{
  "dataset": "photos of arthropod specimens (BIOSCAN-5M)",
  "horizontal_flip": true,
  "targets": ["order", "family"],
  "norm": "rmsnorm",
  "mlp_ratio": 6,
  "qk_norm": true,
  "positions": "learned",
  "pooling": "mean",
  "init": "torch_default",
  "optimizer": "adamw",
  "lr": 0.003,
  "epochs": 50.8,
  "warmup_steps": 1930
}
Rows from block 4 of a small image classifier, named by matrix and row number. Rows with one number belong to one neuron. Each number is 500 + 50 x the weight over its row's rms, rounded and kept within 0 to 999. All counts start at 0. Numbers have three digits each.
After each neuron's rows are labels from the 100 images, of 14976, where the neuron reaches its highest value: "top examples" is what is common among them. Only what is clearly more common there than usual is listed. The data: photos of arthropod specimens (BIOSCAN-5M). In brackets: how many of the 100, against the usual share in percent.
# fc1: MLP up (model.blocks.4.mlp.fc1.weight, 768x128), inputs 0-42
# fc2: MLP down (model.blocks.4.mlp.fc2.weight, 128x768, transposed), outputs 0-42

fc1.603:534557500524520521500500495535500469478527454500575469444548500529352500508490569500591486408457593554429500528514500578552553438
fc2.603:596462429518439519447539558554508391507500480505499489500500438496430531445373505576445449437572459512516597449516469537500525552
top examples: order Diptera (67 vs 30.6)

fc1.585:502487497398500500520500500484500575500532428610458459500510517500477552608500500595435585592500462542475425546416585539500549548
fc2.585:486636532488447499550510601544447500500500610495535500457602500500407500468474579500571552429525538360568500500500549504575393497
top examples: family Hybotidae (29 vs 1.3)

fc1.123:500500523528394467422442500519441439482517567500513553474525484500521471473519500500500500500467444528574591379500569503500501596
fc2.123:600578500554556500500480601463513500463433461561500542450492500559500560529600500525500462485424500500475574539512565440433417542
top examples: order Hemiptera (33 vs 11.3); order Lepidoptera (25 vs 7.3)

fc1.686:500500413431465500503432451468480604500500493500500500500500485656472500524441500391550474593500500551463532528427508551500547500
fc2.686:408472559522485427500457372456456463491555432614455565465409500356514564420463385500498500500513484522542500500500430393538454468
top examples: class Arachnida (44 vs 4); order Trombidiformes (39 vs 1.4)

fc1.324:548500552437432436500542500500510557500566500526600554449461458500500402604500520541500523500498482422427501545500642500458470467
fc2.324:422500522500527550368401477566496436543465500448671465500452605595542430414468469500500424478515496530500481473536500474507583502
top examples: order Hemiptera (76 vs 11.3); family Tropiduchidae (32 vs 0.5)

fc1.166:566500454500448500500503487561542500500534453469571461500552470500500458538461614500506500455450537478425500454500500569500500508
fc2.166:558640534500523500547500514500541451447536555500438610496562453406433500566500479500550525464465547500453539545530500402612542440
top examples: order Psocodea (28 vs 3.7)

fc1.701:474500536531455495542427492525500564500540636476543595447426500482483452452418565436592473547500545521544482419366510571561506500
fc2.701:500479500520551486500500500516604396512501486500452414442497415478533500597449500543500500406410500425500414391500500500506379534
top examples: order Lepidoptera (27 vs 7.3)

fc1.154:561511500553500500387397547537467439462500500539533500469454557527431581533617545500500480462405500528453557472420557544459542462
fc2.154:569500469435609500580446539462485500514512470469543495569561500381510578548611537500481535462417451561494586558426499564599606479
top examples: class Collembola (29 vs 1.9); order Entomobryomorpha (28 vs 1.4); family Entomobryidae (27 vs 1.2)

fc1.644:525536476540471576444476602562440407563530500500557545426545466500500563469500508441451469500455577412500451352500470437439440466
fc2.644:459540500476547422500483378434500467500458517466554558548500500552458591569465518500459627557540563510500500500500429603487500491
top examples: class Arachnida (38 vs 4)

fc1.680:542490458474399524528500500397500536386527500577486503453500500517500433500500578580593500500469548393493512444451500578426491414
fc2.680:500602434454581453449509500500525500353463505565489500500568384549491457502570500500448529515428577499546604454551500500512433466
top examples: order Diptera (88 vs 30.6)

fc1.515:428597500500356579500494474500450500504500500500570500387500574500476371549423500500561394416500535552600500474527585537500554561
fc2.515:587472500462565558415472464511500613430556500443470423420445500576500581496381500465476436536485526447492461512465414524500421500
top examples: order Hemiptera (52 vs 11.3)

fc1.316:541548500587540623500417500410524455415544464500528470523500500528340472500547500493442511533472518579424500523483500498531540514
fc2.316:500543461532436500500500585500445459522546508500536500463422443442462557586455559538480479470531431428500607574569540528466483550
top examples: order Diptera (60 vs 30.6)

fc1.127:500538500586469488424449500399500445382500545500417500547439500530500449504514410552475540447500500586436500553485608614500500500
fc2.127:480473500500504500544571500620518500571500510489500574524496474584465524574491500456500401500541579378545478500500500477500450500
top examples: order Coleoptera (46 vs 16.8)

fc1.340:579532457462500591500559576500484434555529500550504461473610500500462500500570500524628425451553552401541455426500477431500609554
fc2.340:500500505375500493462524391480500460611509500557524605422500438631523499554525559500530500541500487406428450465500482530398483500
top examples: class Arachnida (28 vs 4)

fc1.759:500502499500488520500508481570531526500582534500505508518500495469500464475515536500500556562482500353469540444500424529459490463
fc2.759:417500500500500440494568407538500500665465465488532486544471530500523500492444500500500557399500439500525425469500500485450575516
top examples: order Diptera (75 vs 30.6)

fc1.101:500445587500500602500500467454466500564629607500500427447500534500423500481546500451500512615568453515591426552483500435442500574
fc2.101:408500500477476500533491498486544516477500384632521525491478441520500500500409500500500500469554456486452523425471559477500500512
top examples: order Hymenoptera (63 vs 20.5)

fc1.539:565500500528456500468368500500470549449500463598554498399491576553519436528482424500472489442500397514561500472399507482439500445
fc2.539:531527509450571576567500589593480533478565500500461584525500500500500426511549500539500472454463529515500491500425594500696584531
top examples: order Hemiptera (35 vs 11.3)

fc1.554:551500500500451515542500500500500565500626500471500556416442479500476456527435530409588492507425517500500514390439557555500549470
fc2.554:537547500500500500525468500500551387500452404447554500556500568510500503406500531527500500489473500500376517482500433461455500419
top examples: order Coleoptera (46 vs 16.8)

fc1.563:464532515497500500465373500513570468435561671502479533488458577548459500516471500482500500535500500500444471453424500616445465550
fc2.563:435499441539500500420511500450552426427500471407529467542433500463566586583500520500375526500500434431565543441550404504464436500
top examples: order Lepidoptera (45 vs 7.3)

fc1.751:449512593500486579423500500449500442566568500592549500500492500500453549530550500484600504500450348500500430500500540500500500640
fc2.751:479486520500586500500477500493500429437500541476500500490467552377500441612500510411574418634404549536558570500528500426522421500
top examples: order Hymenoptera (55 vs 20.5)

fc1.583:589585604540500527500547556449583522500507500542525449470442599452471449451500513500512516467456402532495441500381585500463536550
fc2.583:500500500537500387542520500443500565449557447500500630500545546530538500494500555565570595418479466559445500523573500617579421500
top examples: order Psocodea (28 vs 3.7)

fc1.748:437587604476459622539524602500546487559500613500490468386552517551364384602428500496544435500500487541521516500500500567459486597
fc2.748:547421579545579528470457425547484671500574535491400473500526500500543616441473516498446502456500500500439481484420473535500521500
top examples: order Hymenoptera (44 vs 20.5)

fc1.266:500500468415534500418591500500513586594528548528558481530564498553411512489535500500483466551441532506500521538391533476590500637
fc2.266:500592451562407523607500619521451430454492422453500525533511502517463528553535518501558543423500635527467425453536479500395438508
top examples: class Collembola (47 vs 1.9); order Entomobryomorpha (35 vs 1.4); family Entomobryidae (30 vs 1.2)

fc1.417:567455481500462500492566598467500500476602497584607420500556537500472500568500530507490535500417429500542549541500500371505432451
fc2.417:448454451500436560500571500500555500537455617500578419548500500500500566500544500510638560406538500500500425456529499597500489500
top examples: order Hemiptera (35 vs 11.3)

fc1.171:500500559460372493513512475459561633500510577558545500500363528512500500546391482500510518627545436468445456575450486524374455500
fc2.171:450500500500546500451570469564500529500500400500574456530511500500531619530547527578406500479500438460537394385500534414454500500
top examples: order Diptera (90 vs 30.6)

fc1.364:500523524500424523497500596547461448547500555519523578500500500500500560545478517424500426469576558460525455318500500500461428559
fc2.364:420461421439597404500411461524451536476539540464462500500588531531525553500500459464500566602500462466544539555525398510540500500
top examples: order Hymenoptera (74 vs 20.5)

fc1.688:485500555525500500487403540500500550483551550575411500460524404520500525581446476500500510554500500460489420500365522545419531573
fc2.688:384500389460500528520508475500543540541500574497539395500527533437491500500521452500465432466557479569574598427526500447538535420
top examples: order Hymenoptera (48 vs 20.5)

fc1.107:512596450458453511449476556500412412379533568524545540500500500545448529619500542552500500433553500521418548575520500596540500498
fc2.107:461500519500498500468538453500593562585500523484500521596485543522500626524461500501530537500500481442569449500437520604481426607
top examples: order Coleoptera (40 vs 16.8)

fc1.354:472431437550500507574500500500500575438577510540484473447459500603485500453500500527533515500504500426433440500406500549466500422
fc2.354:418500522500500500532643559537495500500500551500550501420523500483500525475500551485438482475419429455562606437520500554500439500
top examples: order Diptera (83 vs 30.6)

fc1.502:500500500529522542500596523462562476396552524448500424503586510448500560437600535501475524517549491385452500500500363511568500475
fc2.502:500582458500523500439536546554418456437500500556567500451479500491503447546371500522445503496500500555586541566543440500553543526
top examples: family Formicidae (30 vs 1.2)

fc1.140:500500600439473579500500500519500564570598549500500419367468545575441490500500500407500500537478459454597448500423456529457450626
fc2.140:518466518441513500500581560531551537428586517448479428447620500428634500520500567419511464609434488448515500456474500488474596503
top examples: order Hymenoptera (63 vs 20.5)

fc1.484:543578529542507500438543500579522471413594500509453480477568435496518404500500638500412485447522509437500488448453582446498589448
fc2.484:532521448500484500500540384435500500438500375512500500500493494529500543566463542418595537538538423669515443531547480469500500500
top examples: order Coleoptera (50 vs 16.8)

fc1.357:601525554511500500500491537452552424393526477541559411500543507476494500500496500347500470511417558564500473429472487533394628469
fc2.357:535473412500567500500533537540454561481634534470403450491567433483520461558500500489398518500500421520467532459500529528532500571
top examples: order Hymenoptera (41 vs 20.5)

fc1.694:583583534348400585444549572502486500500503500554528539430550533461439450577500484527522448434439526500500500431500440447452565534
fc2.694:500457500436546515500430470511423544455472500500484587500586500500573541437500431470552477531547500442466408430479455574433500438
top examples: class Arachnida (26 vs 4)

fc1.434:498525500544500589431500437426448500506500465569500485509509530633446622500603500418499544551444500526500567500456461409500585528
fc2.434:602535483392500500465613520548472383500538500527523500500528405500500618430518462524445573435608529500500500429500464416513502554
top examples: order Diptera (70 vs 30.6)

fc1.669:560538500500423520443500500500451476528500532460572444467569453614500563580424552448583443481507603535500492473450440520500449588
fc2.669:432500444469633430568500523541437549500500547470500468602500568533500547440549500515460509500533447500500488579540500566525577500
top examples: order Hymenoptera (57 vs 20.5); family Trichogrammatidae (38 vs 1.2); class Arachnida (33 vs 4)

fc1.414:548503500418500500500607500533461549420521529603484434493574458500500456546500496566379500500500500463500442592484500428500583537
fc2.414:421472550426549428572587482560516533555430573563500475534496505425576446437500500532538462467528500500500486500520571599500410500
top examples: order Diptera (60 vs 30.6)

fc1.119:462565574500516487534434509581406566540500529547432563543450458489525476561532519500500500462481542581475381390450593565500500566
fc2.119:500417500500523500513500462550572500444500579450481546420457500464500500372545500500540500521483500394500617403500500500420469350
top examples: order Coleoptera (50 vs 16.8)

fc1.303:521518500500460479460413529449454421439561577563524572500500546556478503558474500444458540500547445535507568527466477489490421607
fc2.303:500530479506557493489500442456498476545578556447438485528490500464554500551500521489500547477464550499539452500529500450590435585
top examples: class Arachnida (53 vs 4); order Trombidiformes (50 vs 1.4); order: Hemiptera (35 vs 11.3); family Aleyrodidae (25 vs 1.1)

fc1.335:524500500500480510500500490500499557571563545553595444462553461578469452503449544448589387571529532451540518500357469556407476546
fc2.335:500581545500546492437461436497544500561516474551426535438446536461487500597496500489500500537500500542472500528360436500498581537
top examples: class Collembola (42 vs 1.9); order Entomobryomorpha (34 vs 1.4); family Entomobryidae (29 vs 1.2); order: Trombidiformes (28 vs 1.4)

fc1.333:518582500500398627443489569500463388517471500517513573471500566500413500564486475521555490409500504500500512410574500473500551577
fc2.333:526483440500573520554421435570410601500556464480455449470578500500520496460401476458500463504500515456500392511500431557500441418
top examples: class Arachnida (27 vs 4)

fc1.271:518472500379422519406541424500470460430516692601500563481500453462500544478621500500500500535474500423500598451445570454500584541
fc2.271:500431500621422500384502500500500473583555561500446500439448565480450543500570462500500521470575500435489524500548451500597500491
top examples: order Coleoptera (58 vs 16.8)

fc1.124:541546522500425551474500491500482500500516500520539500419560475500451541535454500475551439519459531555500531399431452448500460523
fc2.124:442500424484617470548512449474437500530500573400500500634518500579500496448500505477516556560554490500515500572524440575572500500
top examples: order: Hymenoptera (45 vs 20.5); class Arachnida (38 vs 4); family Trichogrammatidae (30 vs 1.2); order Trombidiformes (27 vs 1.4)

fc1.413:505500522376518500500500405443473458559558578541567564457491423561445523500500500475530500500506494500412547603463528447500552500
fc2.413:527406500454552464500500446509500534500443464405449458445438558464482516467500500555472544534477500500554403500511462480477500413
top examples: class Collembola (46 vs 1.9); order Entomobryomorpha (36 vs 1.4); order Trombidiformes (31 vs 1.4); family: Entomobryidae (29 vs 1.2)

fc1.3:500557490500500542545448511449500500429509442579625455500548534544400518481571500515500546548490440494431500584387453406466500476
fc2.3:483514481509499500502500574528450384482500500500508567452578368500461519500500556552419591500500470557500553558558435579619500545
top examples: order Diptera (62 vs 30.6)

fc1.376:500561500500407522500460531459500605500574550489500519449432500500474500580562500464567500500500555500500450430483562543500500500
fc2.376:500500500500477500500396500500500580456500500573545500500500500438500400530500500500500413500507483640500500606500581487410590508
top examples: order Hemiptera (36 vs 11.3)

fc1.7:552553519538436533401457540560474500500500461590563519424430476500458593529564581500406400473427500461470569474500437500500446500
fc2.7:500500424500565550547432500491477459482455541388402500500587500416537531566511463500500502500500500596523551500465500515592586433
top examples: order Hemiptera (43 vs 11.3); family Aleyrodidae (25 vs 1.1)

fc1.81:562457477468554500399470462500528545450500564583564491500540500466464626500613448500376450515437500450446585510444531500500517421
fc2.81:471545500504500500463466445463359500597500494500500500561500524557421486473552484500500565500540389486482521507500556500500572511
top examples: class Collembola (27 vs 1.9)

fc1.757:549614603473524525531440500434580412419577531581500423514618500531460465525565530409437500578500500535560500500428439503382566457
fc2.757:533503478523500500468597524593468535474594500441464555500500420500500437589463500531452561558551454520492500548500500538500550513
top examples: order Coleoptera (47 vs 16.8)

fc1.486:586555500511404519536502576571383430500531510559472563413407516500458500500500561534500514495426404406476477469500515471392409464
fc2.486:548500500454464500409524438511457414500500527539457457564488500541656548500422431448496582568549520453543561473528500500431461500
top examples: order Hemiptera (78 vs 11.3)

fc1.63:622553500467500500589545549419423536500549571614500476440624500571450488509500535500562500543457523500422500500428500500457576546
fc2.63:484500522455596500422464500500512407427509499500500543494546500378535517548500448500457500547441581500500500500500468432605500563
top examples: class Collembola (26 vs 1.9)

fc1.714:563575501500526604553394500450571527568539470535543561500540554500482563524531538500500463582500466500447500500464453432500421500
fc2.714:546500621511529515422555499499500525451534516536586562500500446488475631500500592444467451588430451500462500431453487500500465519
top examples: class Arachnida (29 vs 4); order Araneae (28 vs 1.7)

fc1.343:606523500500341540473500500500545544482665500499500500412410500500396500416408500464557482500452581443491500500419554500419589500
fc2.343:500500572500371500500500500496431500549528500550500436410400500500528500500404469468521500609404542521565500500500500404446500579
top examples: order Hemiptera (39 vs 11.3)

fc1.196:502445643500363485427488420500500481500553621500473500500448500452500480554510500500551424500486512449518478402472580500475500500
fc2.196:575500500597500529423470500500454500500530407562601500458574480594500560478573500574495557506500443533500500500500435391532500477
top examples: order Hymenoptera (43 vs 20.5)

fc1.68:549493479595510618595500500364537471500537478534500454517500471534393430500545518436500540545419452544399504541500473442457522474
fc2.68:494500450565511532504537500500430401521569464467477554429516299472439500435460549540500503500600496473500554533551495500561391539
top examples: order Hemiptera (33 vs 11.3)

fc1.208:571531500500321550462500512536442500500716500568500500438436500500485454553422500489500473500603500408500505551500541462470595500
fc2.208:588468500500405500500500500422484479500584514524500463500500500556518571500500500443500500583438579500516456512500550402409500531
top examples: order Hemiptera (59 vs 11.3)

fc1.285:520488463500520481461439500579500582400510608500483563471452447491526447470500574578446563433570527398429473573451594548513509500
fc2.285:450508500477560429641574540573555498476451500520496535500501500564500427458500465436537499500500562517529505500500553595500446427
top examples: order Lepidoptera (38 vs 7.3)

fc1.201:533494500432511522496570597583564423486533571500500538518563500468489546443552425541459559438483411502470423446466537518543500597
fc2.201:550500500588477605500563546536524500409440396601366510500500444484500418500555500552524553440552517500521520500554464532596577526
top examples: order Lepidoptera (36 vs 7.3)

fc1.400:541550500534356500500469621502426446591500420538598555500453551556483469500557583500421430420408500500442551500522500445500476460
fc2.400:458440419529496557536383581454505558500452473440448506517557473415497499573463500500553459552500575562557585520417441600542541500
top examples: order Hemiptera (49 vs 11.3)

fc1.109:574620500472435500500500544514420450495586470445491539543561481480432497518500558499463462500481535548500500500500501441500433513
fc2.109:525474489297509552472433436420558587479467520507442526486500557589450438482575475473434547500462508484500447479511500620544534515
top examples: order Coleoptera (77 vs 16.8)

fc1.230:485500444406488492459498522500443489524540502500500447500556441564500453606488543379532396554567531529468522384420415602434458500
fc2.230:453587566500537458567479500500452572500535500576454591404418534500500500446540500507500562500514467500488451590425509469500545481
top examples: class Arachnida (46 vs 4); class Collembola (37 vs 1.9); order Trombidiformes (29 vs 1.4)

fc1.117:529500464500426500342448500500471417481500586545554500500500538500500589500536500500484500427474500460500590462441459504528515545
fc2.117:500500523489529500508529538548485517558438551393518500487596546473500426546450458564500598500516450431500524488500497500548550486
top examples: order Hymenoptera (44 vs 20.5)

fc1.305:449619607461500500483455533526453453564545622489560575569500500500463500471513500485413482500603434500446500500500537500500449557
fc2.305:500500389550500487500500464523500600467540500597500439483453562528500356547418473500607460467470500523552570588564500455500500553
top examples: order Coleoptera (85 vs 16.8)

fc1.399:500543524439499492492372495565394460500551508598603575390565438569500500602455531500536460478445520577500538448500536500500439500
fc2.399:437522500500630503482504461500439466500535500500429485428537500380519438500517513491518556559465547524550520500500613429620537495
top examples: class Arachnida (57 vs 4); order Trombidiformes (44 vs 1.4); order Hemiptera (29 vs 11.3)

fc1.99:569590500455530500469500500449454458508551638587540500464550428633480500464560603437495500500500500465454500500375511539466434514
fc2.99:453497599500578454444498371475503500494484500616453512414386558475549428500505503518462552500532454547531535573407435469500534507
top examples: class Collembola (30 vs 1.9)

fc1.447:509451500500447500459554500423403500500526537523410471546500500552500500500460365482401500500539424472487515500500596525466535519
fc2.447:431500509482482450541500462464433524527548521590486545386590445500542486495661402500522500538549522500523586501422551500548481427
top examples: order Hymenoptera (61 vs 20.5)

fc1.207:542535537508388541500500602554503518500576492542560500399593454467500549588475500383500433574476524500500529375500451396478445542
fc2.207:389500394454663434481525431404460439527500500426521500580548557576525425492492504500536624467546500508477500542523415587576553448
top examples: class Arachnida (43 vs 4)

fc1.151:565575467410420500501463570500506500485498500500500556432520465578422500580460529500534423500454500500431563397500466479500500563
fc2.151:495509500540567469500459473500413404511500546497500580551503543543500512473379495500585501584500562500380515508500368500499450416
top examples: class Arachnida (54 vs 4); order Trombidiformes (47 vs 1.4)

fc1.625:500500500453500500537371500500435439500564512551508574500500472527500500541636544500388507500448418405558559373437500479500494497
fc2.625:533500552422580500530472500500500509480550554490546406530402552341599500521617602500531500385500611511543435478518554404509500555
top examples: order Hemiptera (40 vs 11.3); class Arachnida (28 vs 4)

fc1.499:500394412500500535568533500500596500530507500471475425520568436502500568525511553442501554563473586566532450500500500537530585500
fc2.499:508518500505486570588500624426463455493538578513508500408484617500500500581381449566509436549604557428479440505522393500543416500
top examples: order Hymenoptera (45 vs 20.5)

fc1.584:500459525500500544464500439500500511390586526551571500430500453579366442510433574417563482460457535575437500540544578541478606440
fc2.584:642500489498500522521633521500514500566483500504500564566469500500488541491359572622500500373533561500492500500509465581384447401
top examples: order Diptera (63 vs 30.6)

fc1.129:480437500500500500472448459540525500500512485543500500500382457544532594500558535554519570441438500366471434454500517422500343476
fc2.129:504500446450500527585557394510550500500396503467500490500541500500470426500500452475440407471430474526467527464571523635500539564
top examples: order Diptera (66 vs 30.6)

fc1.589:439500444624550543500442500541500476513480496500417559543563509534376533436596358500562522500385500500500478457500574500566499544
fc2.589:494574500520478584480474500605529426500494452427463550534502463409649384489497481500498483516590534437547515454566500482425500500
top examples: order Lepidoptera (50 vs 7.3)

fc1.679:608572605500541500404409500500500526483537559506500500404528441530508525432528500455500567520400500513520433500482590500421574527
fc2.679:500564500405477484561547453500384597505502500500533291500523576460416500487467566472500500422526575526579545544418497500500500490
top examples: order Hymenoptera (42 vs 20.5)

fc1.752:505500406500539500500500500429394530401544500552591450581601480603509512535528589529500506500500504538449484537436500500500500469
fc2.752:500599571458500500497619558595438508501552576523590402500609500500444541500453545579449461432473531457554463500446573555461500500
top examples: order Diptera (64 vs 30.6)

fc1.203:609548500356409587500551610527469470536500500561500558455524468500473465567573500536530462500456471478459500439552500429500561472
fc2.203:437453500409592500500431458500432541499500500550515568411594454511592505500497500495500500551576500432438469447453438625500491411
top examples: class Arachnida (31 vs 4); order Hemiptera (31 vs 11.3)